{
  "arch": "transformer",
  "norm_position": "pre",
  "weight_decay": 0.1
}
Rows from block 9 of a small sound classifier, named by matrix and row number. Rows with one number within an expert belong to one neuron, the router's apart. Each number is 500 + 50 x the weight over its row's rms, rounded and kept within 0 to 999. All counts start at 0. Numbers have three digits each.
Before each expert's rows are labels from the 100 clips, of 14848, where the router gives the expert most weight on average: "responds to" is what is common among them. Only what is clearly more common there than usual is listed. The data: short read English sentences (LibriTTS-R).
# router: slot weights (model.blocks.9.mlp.router.weight, 8x256), inputs 128-255
# up: expert up (model.blocks.9.mlp.up, 8x128x256), inputs 128-255
# down: expert down (model.blocks.9.mlp.down, 8x256x128, transposed), outputs 128-255

# expert 7
responds to: voice: female
router.7:615583530547542521503402407502631519512531483511522460509452430518477583582493488506429465578552524541534551530450550481458496605554448511461452481476557449563494460445493512526595526490528434568492533548510529486453459596356451390490529516454496469527492559551440520543473489452499534524527587454467596535508493480576542457528508403572501504472477424517467436516485515492517455468380
up.0:430484413406481502471557596533381521491518549449512533531510417456521422450459544527512497523488455517417479516553468508530503439466578498565605539551507518531388627555480510477424516434574504402491420515453457523541514442506512495504529456550469532433545470420577524447521527566476385518477473577531487459483568573481482558456506514448486499479548574432489501464468601487450585609572
down.0:391579509508488578506503554535403516547503546448566465485495524495551488537499457556501549520505484524454480412496407495520466489504501456482574536440488466529424660442481452520542480505485530471515449539445489446537460454562487452497452499448464491459454493487519480534525580508541390483398493484456481533407443636434464495527496530523498457543474488395520520463523489516499490598518
up.1:478410475504510460438476535530440512494505518489504529515502509476449496437439538491530446495527496494454478592477472544538417461510478542515547561577537512547470578540518499487468531486512457552471419495506460572487519532568529514542531535556555489433509477455513554467630484531462458514488489532484447509484426512456546515393425528379498462456520562457476550468474518467505625509560
down.1:521561487522466482448516486491529468543616509497482481481458457474432486480429479458450471511535615449551561499433483562446533563551444553506599610471441541527456573476508432546496441505555410516448461521496444408484423561374464408526535550452409570461578464551512517562393538454517417497386601549528439484448481611537513409478477531463440509471440492430510423489495497498501547498527
up.2:468361479516517584457592495550396563480518484514392544491540465507518509465600539498547432470437558530427455525550486524526408488447534502583567548491558480438443594563487489516449541466501498444474496468507464606516531492521525644513462490495511502473539569518471450413573521563484463499558446502547473509532504542445483516449462534481574489433462538460481597433466489507453498507576
down.2:479526508452552519555451494534545445434452493505521541472466456473471487483497414450530480495545613462532525532484440517557560525554442511451596503564464515494446650483469531609486367560470576496542517511446472459504406466537437481470532535546383565486591405471482469522449513493508449542424544486496474427475529612479433513522487521516445514480542556357495396545435500486506507523493
up.3:472520497498484439447452501498503484485491462449569475520464482611463475410449488497491464620575495509505522542486509503516428553496437543422498590597499424588513512515487456546494556449545473577420440493548457511500487547462475479555593561492509473475446588480522526461555483553471487527554552537437519549507474479559498533415457533448518480427481569521451502426517460436537570485497
down.3:363401526424540504545554532547510434508537512521425557512605497383447535510513478448479467459515514477515520504447489458592551421554528488471615471507526503470412638529425455521477391534459588444515486430428466491464457447480505564479484469519379564548626450577442540457441584563519419555393518531560467511546567576470408521530469483510454499415515534359495471538480611478397496491460
up.4:426493496491488488523521586517435479456496526556525509535484370477491489465490439497513494518543540500406449509527480472552449406522501438508662488602508550545365609535488521553440535473510574488505439541486380475490505493552438556469542531528528486492576479493513440510515477553505347533503510504495448489582529612452514551494468443364477488465523531487488507460487583467469572519505
down.4:412380530448499518479552548437410422464489488534454537521550434513511507467546427499485495475526529492503489500421553510567469439550484557471632580539559472540413656503432493392480503519444523487505480424428461466506475466498478585456445485567469509462573531530533492501513527529551437612434500506543457534501537629430490462472501538477471526393478504468447499511483530483477563483542
up.5:474482470484445335479457504461483579435466556516463475467478468589554557501437549531531517516426474547464505526496548490523425526475497446498525598460520407437496511524504494419479558449461433488507465483496504488573509400666624496469495552465508427461468508534471484487598509531477467518653429601441537518514480562488482512507479521502602458414460496584553535392475539494434554483510
down.5:514505488390426548462559468541409538486558530503519474499469507541487439537556557527538600438448435451516562506483486516478594428475575496532547420480508527442450566504518421459475459519439573491486590389513552564478525433498591499527449423592529565432567508441601484443483516477535433520389457431472443430457482552442569480574431542520498472544544483446530618531583505548506444537546
up.6:414413461464434497420542558511363511486487500488481544497522422509518498464507589484575457490411439515479467560509455512535504432459525500529617459495511500466353594528540462523425526472510486472514440424481509499460509426648526544453501438531485473409557473445515487392546507557455393449501449558487491460464471542434528563463494508451535425442525516525464589432435581474460554579615
down.6:394587556647556451624460522453537447386519493452490550505496445491545480509500361502497558479517573390548447438536508561542452578501415450418448500528466502560505519545464487496578510475488567480510478549534514504503398603478530526480509533403481485453493491510480500557478549544507502431518490473458609548450401553517379499449519542536540564475514459417461417486470459474487581460511
up.7:487487469471446350467439505463490574441496525471465513450465452567546549508443552513519507498457494551461499558480563460518394512451480464501544615457504410470462525537491515387510552431469416484502449471532483518561497407665577539486523534463538437479452500505459518491604504500452464537625461574433533494539489551486475506509473497471594453423425519584504540397461538501439544481530
down.7:511495436392457525437567538535435539466521533449494488546481494504449422487532577476511624476467451438527520535465449490498615459462594526537489409467478586520492488521540465478471497537545566526463562378575537559467498398464570497536496422591546572437558485450636514394470520459506509553424449425498498402437499485432559502530490530545442469542555426466504595545537521557519448530609
up.8:473411427444446585469530509501443533467535432501433555459557473547556475481557531453569474501446498515428468543574520547517476489436529497575569538463507518448467578583502485523449523442529494438452436463443477634476588420537528595504539462526517524464572547561449455419562459550463437509537402528527465531578474517387510511425533499466603487427504492497513581434519500514438521507563
down.8:447528579457545514581491527533468500484535469460546556495514490400498478469523410489436387526513594511479517521405458478565501495571434523477590521511489509483471607436424466544482381551459574506552482550493471444437454533484499490526523456573418516547590502492458511470436550547534403549333604473464436503477528547503392530522454512499445533495549535336478396533486447456514517527496
up.9:471360458510529593430498509547384492464521415494483532461470452500512519450506484467493424516508534583420451539580520565513464471435529514601572530533607523485469560521510491561501501448544465484385432481459407549495532511531505518505492503536577489469494563522550505475580498556442439491540482525483496561479446527455574524455450561440581475444502565459452572487492495461529558461584
down.9:449531525487529477553477499568539453438528488465485557512546451398473470481467388452485495439542532487585529468468398517554551554573449505503577525520443547495431619477407520571478414529516545441524497545443488443419483482403460507511509493520330553533593470543439487505501577540504458483369549522551417518448454590450426549568505460465448495515504555369536478524527551441514513506459
up.10:498411396439431611544550532532492546468502445436540519571557486525490394445591516459557528576417524440443453512536499543484485543476527495512521432486499501430481534661508469496457471488564481374526449435456481531535543474485512559518543467455506445476554497535555505471480478588511504496590446524521539533530508491472529521433565559533609536376510453571522501368467510442509517447510
down.10:510526517463503471470557496562447490548541518553527544511526487465497489489481430526446470498516567514518538510480419453617596465472486490494563504502465482493513524414453515529442407521496534525439558560479500506440400503532500477473479435627465548455525518429564526440457506507552440530362530507446476474452509594468502563539417508460429494519576505371471454549474497512513531558512
up.11:525479440507477563442549466560482537556534456412521494521479480515473407422507498433501483533515488469492477551478504518486464506526450600544476615523517476576530519558485450471506630485635498524446501412494479486488503587433455543570562545521541516506499505462574486490497472530500512490557508458522496497505462513533489495371508548493553573488467523517412540508530446476518525433515
down.11:352403463410532494548482555508422485508473529481443599486587457433506492487517553490516452518515490552461473522490456526546491444458545472484599499472510525450415694497455477628451403519460515455518447496460462485497522413542534490510472452538398525466584442556441504478532567555517429522423534501485445482454487569398440508527449531511454436469570520398538517559485570458477512537454

# expert 1
responds to: voice: female
router.1:562439482480576509475505500464485496564605500598458557427544495504483507441501551571540433498509416575495510590474426574471585572425488499567497483543576487525512498462476475549527528467439422583452454467587545595508505527554502442529467483644525590414500562379493517413588529517514443513462497498488520546440413515465584568479444555490466487572593510466449555444500497465487568478469
up.0:535555505456467471484524546446320543532472535475526474511470525455496444457428493482523501471500439536475454535495472471536537476451506532542508552503497483545528528541516511462504574484529471499457395450509501467540500481498541477524529498538553487417505509364568524471530515589480460527553454555457463502459501499511546577445510542464452533516506572503455554491476523461475652500534
down.0:497454563501494492520418491528538548488512518581501501503612463498527567556572491460510513480490549509475513509542525481501496502513549386413434411413462466451499498495390515446576434496441553484486564462489588435536550470542548516437465482467532475545523469570418470559421472437533601538449538487455627510535530409500461445555457441527572526466511439542503512553445504567461435482484
up.1:542434539442530491495462442459583457528505492531479495478433464530504534541584502536490518497536519504500556490520418534556463523507480438509434479401581464491448445424482521475521426553488494571473501648412508510427447552536453507521509549579516533570531433518440448429525519425524475450464512528433554477520493533565592440610453507492387423470483447440567450507546421533471538569528
down.1:511477431435461430446565532469529502519495522442616575413563430585434485476510475461482514497366512555496486547480481592453450502455559584528552539505542484438503491449480513449481543448521498523512387490507532550534549483515528509501489464462459589515437545411501460518527513467408449564454534541521517501520513642460577563451478522476588473543498485475540557477494466440563499500514
up.2:542483482483489504435527566443372536473489517468541484447443497480464385397461504539564478484509435513472489556502450470558531494488500570565496499560514423517522505515505489433479566474553461512470429435503511490545504524467549474542549488550550486394561551369569532482524524593505507510506461546440474462431486484533564596442478525439410515525497572477446507479475500437457643513577
down.2:488473561550530557552391498504550535523502487552511507497533504513540611568603455418531556499489557535509495488576541474491515510536540415464433408413467506436536430521496566477577479548491526425479513492495560484434501502551478500404473490395478496535533461556447455560406475456523563512502561489499587529506480426450488429578511421632599504501468423545503517525453501541528446507449
up.3:551486494484490492421554570463352511482471495464544498508455496521486400442439495526564485477522496513467498530511493470539541441471507516554501548585535449581502497530509484438487589481564480470446431432495502471528510533492516463525530479570551489408480509394592547537536466592510504491502474536466479509489473502534520619430483526453453586528496600483419515484491487455484639491576
down.3:521515504542496577596369485442544544548524512604451456452525519508566535554529427454502551506460522497497517525520589503447508501498497437463376441443414504470515392494505542507558519496456570500558540429525566456470514518544504479465474424392490501472539455586449493637384526412532596537497495423503619510518506444471482447560557507597560513482449422495483514521489466505550446450457
up.4:454481491470510564564442568439554512602490550565440568415519467580498585478545523533542495484489515499500474510501449530471512549453509457519442460522538524528500478435464532492502463521509565393522497487471523432447507462510444499494469541486512488531489540504331429478493532490442528463552520470500571521534550516520503509652504444553469506564490464494591498536501528479525474489470
down.4:505512458566451533529468449542534481504445466497428505492535482441511456480531518449565481458512574548481524500548493517435527422398516617524563614481523459521396485406511495468492544466527482495504519572506499518606533581508528496477570588550520500554510598478435533489563490500538404540459486536464519413526498618618572483398458437470532543644456515567528474529482484471480597497474
up.5:472486533518514517578490509566539481490524486486450466549536508447529432458510476408443485505481540452532508502524541510508405406448505415437547554461480520497487571432450489514496438484478566482578441489480536479543446441491444553492407611385440455670494531664444405549384496512486475506564548579523482545527562528486532558449560467522600503481501567492556437571484457529460582490514
down.5:455490453552508558471589435574423423470483487575512531523549471487462492498537559547516465470474489506428543535452505473595501397527485531455599478521547527474529424535621514510450466498537487498537518507565497498520536550584426517464569505530554531458465567452475502533633484365506503486605477498522477452525529600554580494501506535490455512477500501441484526498444518607454494505563
up.6:418456488594494512476527520537490553532510478504586539522462451469468494421474572443497539482489466492405577440550388499518462495524495522499615508497464449518368622453530539520444502495493560457513443472455573485558466458499503595470615490408449516441519487544490542510444452502478428518574480417502493492555549618551458481479559334518519563463471412472506495558447645429452383504469
down.6:515479415465411497455605481492428486529455522529531426551482403572607455575524556571525506480432523558509537491486482468599556443454513467533511457422552453481409481565520517510517508447615571453478595470425532537473608453507582550516464479554469612566453495465474493396461545435493386511452458422520491406511535635412525447538524435551515473490525479463506581515525502529458465563583
up.7:465457475501456483476506494513381503485472456480517485531469481475573500489529477417527470475439563522508430431498553493508456431504548453467486512512480499530504511668513523463519585516536508481533404479464479480541554468481550540486469509444540474587505463567453456585388410510454456533574504577541505534554504603493480465401584518477556525463454554570518516520529521441478632391517
down.7:522511538413509441459524503509448550543495491545518518517548480593463460464472468559556495467537515482450475409416473489529545481474551503538481437495573568439551495580436561537539585519452430507440571479589475558480454516468563622515489474561540476458499545449457604455445550539498498466485395474451438559478498479486494515545526527480594564419449487390444501503517412624432404580555
up.8:475524533547519578568395497476574497518487506569441517445518523513523582569596488507496520545482518488542516445503530513493468541495490425440462378428485538457519443457533507535515429514414573450554580554514544536501493472527495457458466460485469464530445501539472438577471480478505545485467494539522516469509548468458464456603521502567548465544528450498579505523482513511523423526425
down.8:510491531526532376561526506545559448459498417520457554514480506484443443408411427464456479479575495510568503523502557495470468538543453592477583621629492482574493533511520440497454494522497445521512450490522470509463587582488449469545526539514417516541464553504470492476592471539465462513489521538504425519490441540567489541397469508394430491512467557501487508456542565436541556426473
up.9:479454490542624574521401492454556477513508471553458516477521517484539608558508528487490494540513496467465571488477531484484478551504477425453507384426523535480507508468485499535538464526484504496529474524521562539484464488526496470457457469482498477534512521530422453459482439472432504475469492548508599477546517519442480478603516457565540469517503373569543511568477539529508420474403
down.9:527460567459536448463564554520541414516479384533434531498526459492412442456447470481500407477551508505466411585471492512503428464511408631487594574532543467517399542554512544506523508457509482475464507485521555573490478522441454522538558555562477454470507508414509518445592469552523406552475500517466502460571504626544583515427466411440429503529501522541437527511553521512530546530479
up.10:512492483461477493417551525413359522486498503473538492481468511509494451427429501522563482485489461521473487559544470517518535471496516530561486509567542426554534512530490501410491593509544458506469443448498478494532521549498539493547540486568554477377520522386535537448527516603518502526509483498471467490487497498539515621431439553453423509500499594495402524485444492450471635509565
down.10:479494524554514580562372493499532497537516466576482472477562470474505591626579445425498528509493499502472486510573581492487533519589497391469449443440444484461469465500455548477531506469435510412539544485511555501444486527563486472404483468419480499549546457584503451584384473498539590510489558477438559531497523430434458430604473455578581454505501475528509487524479478507492430472476
up.11:493428483551516503510507548491341494502482525424517519552517490423541474402513487420490521480433506504437435547522503550473477464496515500452517577513457463508492529601490466434527565480639501425511396388495534500510508523559460583479527491443533480495507515453550446510461493563499501487550453587511521498460511515542542573408530506464609554442469585518515529517487481471527661502601
down.11:477478521488490577574511434526473556499521514514455478550565499511557526657474508422540434538475587576592482469517528509546479468515561453483479514468487459426516437557484499404540469546431537481475559506489496532524561483549562588483533475481486473539505471566541503464476486434595560541576458461542525519574595495448410432561490497568572369475471431415516491502513488541455446525535

# expert 0
responds to: voice: male
router.0:546474538496504498471499613470394525468484527504485550481498618577507522492511543541597504574456522580460509599478505480466473528413513496506360462485578494519665397473487499541482551495567472593492460530575457500440451514625510493497520445541633503359465557405527463442571483531474533520500543585486513515511476423450561535532459598510535396488470479569495560510442353541533520500476
up.0:518589473444486529440558549512513513543568542460521470506439483494521469441511397513372648459450527489526493530528479488415477555492434510533486582491456455486423475554498482495532634401501569525497466438554514446508509503511521516497544524581493544447531470426482454532502438557497497488495536533432478436510460487501494534373509521487506571567433565520422520435467489469555496433494
down.0:483471543523435505503454501513512546417483507456517470497500481503499495565488568526505384458491525522432556471407536495607529483352505481428474447501409562547472578524557450451468344600512596559503489519497446494482502456506456508422464500435522600518533575551555515449432501561484561513523416534549473571519495420543555520455521471538470390496436469442542501543477460525468481506475
up.1:462422514498452453539496538516491553520568508528464442455523487479490549500545496465508545527450487520537487602527425538413471601478520535556508551447455487401491553541484396535557520439402469458506413455519524540458565482525477486539476521476461482500485541528509431496607442570509473512455512536439474543449334547415580459455424533542573496539543510531528578517491530436545589455499
down.1:412518522491577490543566559506390440528432546468496553496572527471542503545540545480500388443463495480454528454521475465566473368441558477484459477488526569514564487475440496461449419533555614393479512524435538473517456400546557612507518441502503533485604457485485490440461524464432533491485467484600452507559610482445427517513549585502518440448510477396541465513494441546388447616552
up.2:488450554475521575542437459577592506540550480607481491579517504466433547591533438509455487554509522526488484519490538504463534558536494456421511460510467480400484476530461568605601438477441508535458553553566450471467464520495498490428542476510450527564537506556439568552472573416607473567429553450448536477531455489547505489568420429519503478505504483476567514553505539527515424554428
down.2:569481424466479438461573533457516500512513486472522565474498503609535439441473470596530575535498465482529521545504506505487523540449451594527484556526518478567547502468547454449427587460531511591475535409639506557502461552473528499579437512530595426417400570437544476508524477494488505482497435470478471430496485499527580581449467539448411521562507531577450542500541438505500507449504
up.3:525489537537532371547452449542619461447486429487510502463443456526509531436446469437497432555617498546498534551466532522493468612524455608455495591530483534537492515509464482533529497550546421511504499529478547529369544524439403455568478599448484471595459487527477520550516458514451502527560518452476509594454425529538542487426462474475456485460418514542535499480574506439553563450414
down.3:426459408429480449504538452449467533520511551467439508490552436481501501470541572429536497577452463546466530526501458454509425483431545469528609469470566505495462581584472510474430506524517542428493517495444531505634539394558567605507457480457481502548383491553496500442554443490399410514532385453540496561569538597389424484458538464505505451411512483496566531479464552509400475456504
up.4:490499516495505587520438508497559524541507499534486491492506521489544567610647499497510515526460501495510511496510533505488507517476496411489477365408473488433508463479525523521531496509456499460502577507492515505500507487541533459414488456461494487546504521557486494539464509415502517520490494473489561483500502477504518398576497503614574500514566323496521475522505498547491309511470
down.4:512501498505492419484580521457535435452518431485502529547461539536437434445433453486467517517579450529571544513493519521466469548536456605527510589586523444566506539537507480489450525473509445586480461493528422545491534546422431486526473598563511489490432592486524513490594506551514541544499503554513445512472463484571541547419466518402387490476490566516449562458566504441549570455477
up.5:547484500526511571552496551465591520545494454502530377525476518568426432420488462520425477564481512513577575486506526507504546614507512539469515484531436459469504522490574477511564548495438403488535456595536523521479527508433469504597493479500511488551519527478516527540479501551538497448579538505537529598514385528515550541481497502529507546543545578506505508423485542467496542394435
down.5:444436472391477520506499472590455560474524583519440508534470492426523489507512596448557511455405495456412449478495468422523447434408578464543498456447540506513570465481401413480515500441530531472507458411473512429593583348576634586509478459517480526449534516485448506469541512476447453534522422477521502488589612508442469509428475446472553493456458481506491514503493440520369475490513
up.6:519470395533515524584490483589547503549533460475515476607500459493502463474550490414445559547497545471556497422518610529379445556524481453493546502495437572460430551547541508543531483556498486451451504521457446560491591511482457555462431500381471511589472449660448488580432453509492421443521468447531559499509477518513457458483558455528531494534460483505545473530497570466540434466415
down.6:555377470496461550428520502421420556511486536418499463533565456526484476497511520508578412540472545569399501588433438417545565425404483510454519486446594428530482506506491472424525499498617479578489515382562481478488465519554571530515575439495579483384514591421520438409495473493508473563505436514476450446555554494524561568460483558483493469433394483482506554537482411536423498440511
up.7:475444485455511583550479540585596511493544508507454527576497489532480511542578443505539506476538471530566513514509582563456597499550547460452503436546433510449458486487453543522491411505450488490449554539479435505534456454513460496425440454494492526593532477610363608477463544453554462525395515451524510509514475501473438461542431481534462511500590463445581502494510526548471389525484
down.7:591494538487486468434476507439452488504488571487469440486581473548458439436494487496543527580494582536484467581416438454459533500435485521472504563505589384633525484501485474458487568440555507539490504365562522493489435541519520515550515475521545480369412568437538495472587507509492459552506537476445516414484507486485578522443481540384459489498436515530508549566501447444543531390448
up.8:440449537441539357536471485522590507504486467504494496490519486485527525485420542481568471533512500542511545526451492489461509579450511567418512596476478491455483531500513427553499473495421434496519434530547481504478499478475499428543494469537451466491497477503469508511560505557512504527423527513409456498491366513443518524525409510440434403513498567538559573458478538434538634517409
down.8:500455434488418569487520537449427521517533552470579458515489480482526491481554524489544480501450475469391534524517416461610529398468638455529479437456466517489463487599509510499478465525650533455515503438453574546453511404568544543457506447577525646507484491436535501445450471473469455442446460517567545441531579563486497445553622458506626544558519467395556500525510505515494466507513
up.9:546516527562546380546455436554635445413497426501513498514439452524483542418472460470462442524631493531511522489465532536494475625579446591446516570549486519576475535500472485533530479544559451510518502573469512515384573524423407442568477622418480504617469506557477518551482464504451486517551515429507508587478453513561501482415489467470471493479447510505554483469562491449570540452408
down.9:459483425476511435556526480464475538469470562464425532456556446477488523484484629468521512587436465560470547528512465478501404512424541478477575511466569497538478583549482466467426531508547470456529519469499529465512520397561554523493438511446500405556400533553451502450600428520402453513630424436482485553594552575414418484477510494481506485419462508575558531465494482513427503476464
up.10:451390537488444443525495516436550528468513510552520479461509478483495523460506456469584530524474471464525526561469446543424511593471477513510513567468455485382504555561534404547533490475425408494576423473568517485480554490515465442572471474523467486471465513501516463539578484586559458428443489527371514520455350528439620484454454521531512489518514553561572614442488542464575591399486
down.10:462469506506516527525550508557423488569471542482532475514570557500491497483496593430503420433450480443393511458490456465606503382486613461464496440447558544485516474552473471460462422566609578415509484474440539510506444417562560588559488443537464544447613478492455512450450479486431438479499418501575462515562645539473453485509566567547543506447510491398544472491516448550422504574523
up.11:475491484464487392496497476525441463475485443506523521460510369486470449460466501535541574390550527500495436478540466555510486472558502492504605502433462470464346627488500533475506504443501517391542397402447528514519564511445499476531492527438491518487505443507491462538495487657499392434488506419478514499455458605451501470425484435494489489506453470502448531534456622444520583533551
down.11:516439518497444477404566493495396566512469436505425512546596436541483442477486496553524441550503482521407505551418470475532523426522478560455560508536618428538464505441469444442515507450557480560480490414509480507525467460537484555560513482555565515422504516446465455495540548456490441602489527522422465424535562564500558514454466459477451482496450543533501526490505449566476510507543

# expert 3
responds to: voice: male; the word "the"; the word "of"
router.3:501457477474438497581515556525562500523555480492597601486463436372457481529544483429441462464521395496536576508512441463522527540471644542531573494493451602484411571495529502474522504546469498419554502472541542493419553511450511489530488424496394450572522428487466565564465513507526416428437535497584484624463462590544589484483545446524507611538550526493574490479527568491523527468541
up.0:486463572587524351485456442431493475489455519545481512496592363619534494529401521511543452528457459549476482484473536522505451526518486555525503479479556463527544544453519553459458413478507478453478470494519464531593470421608527529499444520505509426522518567456581506500496449493491458477614477454481469507470496509448563451467401420439522456410438430448553491465442429574439565572538
down.0:558440473446536540514461544567436524499535471492489580565567505394418451517516436470471442489462496503460475513493472443507445493490540551340473543475505557480541540651508477443575419559543559517563486515435463361463518498453507589534608523473591644596563512533488591473535485515506476540447520452537486502547489517541524464508521524554577473485479505500509490525576377583557544470502
up.1:474459559465495621563416564524566523534545507545516530497506519516466581576571473480516479598520529534529539491468478504469546583424501384437455431445454534465515462482478464540532442524433572523504527569524450469416416467503465441426483414507517494492462475555444483575485539486478521501451553557468504505507434500449500476609405501579582472506542420520542485550489521515556459468437
down.1:548481554459546448403521527486525490511475511507490471470442499589532452419435481553496513467567397543547533512521515559491517526498490570555560564585556521572462583432546466466473478550482483571448445464530485548407490524445427469553411548553523484453444551407527455496578527581463459468407472565481476435462495494547583568416489484394403542550519562451442518469553570426548619490457
up.2:520594508490520374482533441518510512525537499490437495476469523521557412462388544559458502434517414521504546428519539466526455454490515596540483616537541464571536456456544506489441485459480476544466541510528488582574512502482554478544460590526563471447542569437563543496496505476477551477485427494482454548460528516561481542454471512417411520535529577447401512511525452513488501533579
down.2:588540549587580529444385445462589503487497511559501429524450469518552549533505459473481419549513560495432477489546517488499486611564439470424507462480495432516455511531464552541547538450485406571482511574551552503483499554466453434470484529428494459521493522553422503522433436466504507516594531423433606531508506482509560418556510437525528424477455413573471444476470576520574429504420
up.3:506451528485542624557434555549541482479506556535512562490504517489469569546562443451473549573556502510476513502472494478422545587516502430468480372473456570464481445491490495514537453560452581549514531537517467497416454513478427443448501475520486527568425501530415499540489524434498484532464571524516527533516463491489448463565418453555526488531537392509547515544495543504543421458423
down.3:531492537475522451438516488502574528528477472554510538441483546563502458437461536559504498449559405542570485501519565572509555508505508513516553577483565517571425552402539484473435465537535473523451471493542506615457459542452488427579423502571475492436501487460501438506556538521446395475416389586560506477404532515518576484473508462449414588583559521477484531507549573444516601500428
up.4:454459493449563484470518429558451523504515546584532510454465510400483468472519537488500502549448483509502418513490452561530527493541393501479514446600487486508515545566493586435477539531513509581480432427502459447547516523557478552490506526593537566422559559404470502436505519536482460484420470515476510491450467508500508565532437507492454440524498465499461554510434518528489515435549
down.4:492495475480402517609595564458364444518577485423499444503521449432416420471565534453537556410387491527522582451520413461491531492513539611502436462475473469430567441558538444505471495471519503491516449473474495516533535517467501584575617450462484544523550538490518479542529497458516570508472456448574463577471579546450417499528550527498552516415510502514559459510484449483476573608546
up.5:508441523534497637513431561566516509495537532530558535512459462484453525583568481454479527586558524559474537551439507468436528537498474387475494385494471578462473466505495491501549487541473520598498541548535462464418443566500384445462488472548528516586423510550467494535466531490511473522469554534479531511511462480456497460569392446573555466495497402494476510560507541511548383477459
down.5:541552585411468462449554528523568442549510446482490542437459471547517465471483529579505518447491487487601479491522494529536514470475433564550523580558521536504468538427523442499436391548497478578454475482462460544416475500457486478540437494537468465437466497513513441466518505492482503463374461545553464464482533547543536548459459463431405580588550499384489484468544593414540544493429
up.6:546475506515495410487464489468500538439532482373433509480537511497551444514521564471519514472495457511452540535505421421424461489516504577425442539547546450490475552509545537525503561457580482527491457443469464476598455549503517596514477394470459453450561444427600551513441437421416469511438557518487460526469505478566558533504559558432435489535601621486466486548396461485535516541587
down.6:481427551513474580597529502522498434540536507545511531572572614508488505576510452420570452608513553539561596502402467451598437474402540509413439568464520491360490497483523588484517473452469497472519543483437493532510542531505454491445555414479514475522544523552495433485522452521596577465577475501571501505579487522529528509488522566520547534420430420551583440553528472506412470514534
up.7:476561442507514411458411464500464581517553545452505520504446556518483540530414503595548459556521412529549520488470502509521531402534481484584562521499489423492580458578476444471482495445566467467538411549451460515527540445522561471541484469497511554497580550422558484507470463466465498513473451442506486555448441471529502535477578576511465460445452516500471464553406457589515539533541
down.7:421511475494498578503487465511552485523491455550485503579636466441439555449543536402479420523471400520514480550466622490488586483564543435459441451513540467525492511506479536407465536438452514448442435449451451400550534560520533453438536432520520521524581502500473483505457470432384530568458508494376546475551465457472436565453484491493493484447547497419457541573566451558398531419456
up.8:451476544464492590556476531529544483480508529565538561493520519525488572585563455472509519591545544525534544527491508513456543584460495401463456409414484571474522456460465485545536410548463583551507542551509457460432426495490434456442453420508466486564451482538420486547502527490508520526444567500486558514498467481440466465630421500560563464545517404512530497548483543494554451496434
down.8:554519554462594446370524509489533530496464461538485490491444479588506472469454526564510498484547411510535525513511477565485540545496473551573566530527573523571421577435527498509475509568558468597420448455533524534425442508436442450566404531558473470416437528416498443506568513566478498502448471558515462468424562524473562569429455462446407544569559509461431533466562552454576556484439
up.9:539543496490453438463551593498441479478476540442495442519491457425450519378478565525486624569466542409498508529547503553501427519531436404559423532547536528582507559561497503507497561482671453498532466472541556444535490492529492449512506491481543476469506437364548542464507442530489476519573508490495594508471461520527519619391497497486487521445526450538488525461460497481611541448533
down.9:499431529538471490564446582455509411442567547452511523562505481437399507617491636414507526475468559484501421524419504396561485462524468464459425479491394456399458458517459461426416378501504586449511549514487398525596362394559588559410489449552489525465583563490508539434478532456531534525440478525558477477487502553573532479505479531449520490507517579358530494541435504505502426493571
up.10:557334419446515629491408545390555465588560443466553491530493499427478585479504503572432544576513467576544521490512544528519463474429438495589454493472538460562455466515544525574600531529464491518453537502480548542524494471484512500455484502529568488457463495494507447596485553472457466576469500552594500513456503538522497438583435478492547559517599465563446479547531473551468475464503
down.10:554481546500607409586457433494467503473528473506418526439519490473528547488499521469378449479592554491523483622504401555414453573496559504485466577508595511440505536516467467492447489422564536375442419511555458440508527484532525539529430474490514428483446540520460455460576491509509541472527541474516466552532548494513598373583529526463468432485514502529565533506569588468571449392451
up.11:504570521459521358511588468457514515536495470515442552466499494518581434554400545572428531423489418519544568429569574441534482407482580580522487544505523441543514476411551521494444476407452519526454544522500497600584505484495581480516419543503513463465532578447543529495472494444538546497455451437486430534456561507547491516489451483397420487558552568420440517550546458540451487598523
down.11:626513521612565509400441475482577519465552516553492449510470459515535576533501490472466455549554475508442528540485501479409467583539445495456456457502537382549499486498490473568548545437504396569459542602575566505465499585433419393510512540430490514512464630490500449493520407504476498513559586475382587535524447485514501452523509497574519419491450500559504496440455514435506490504379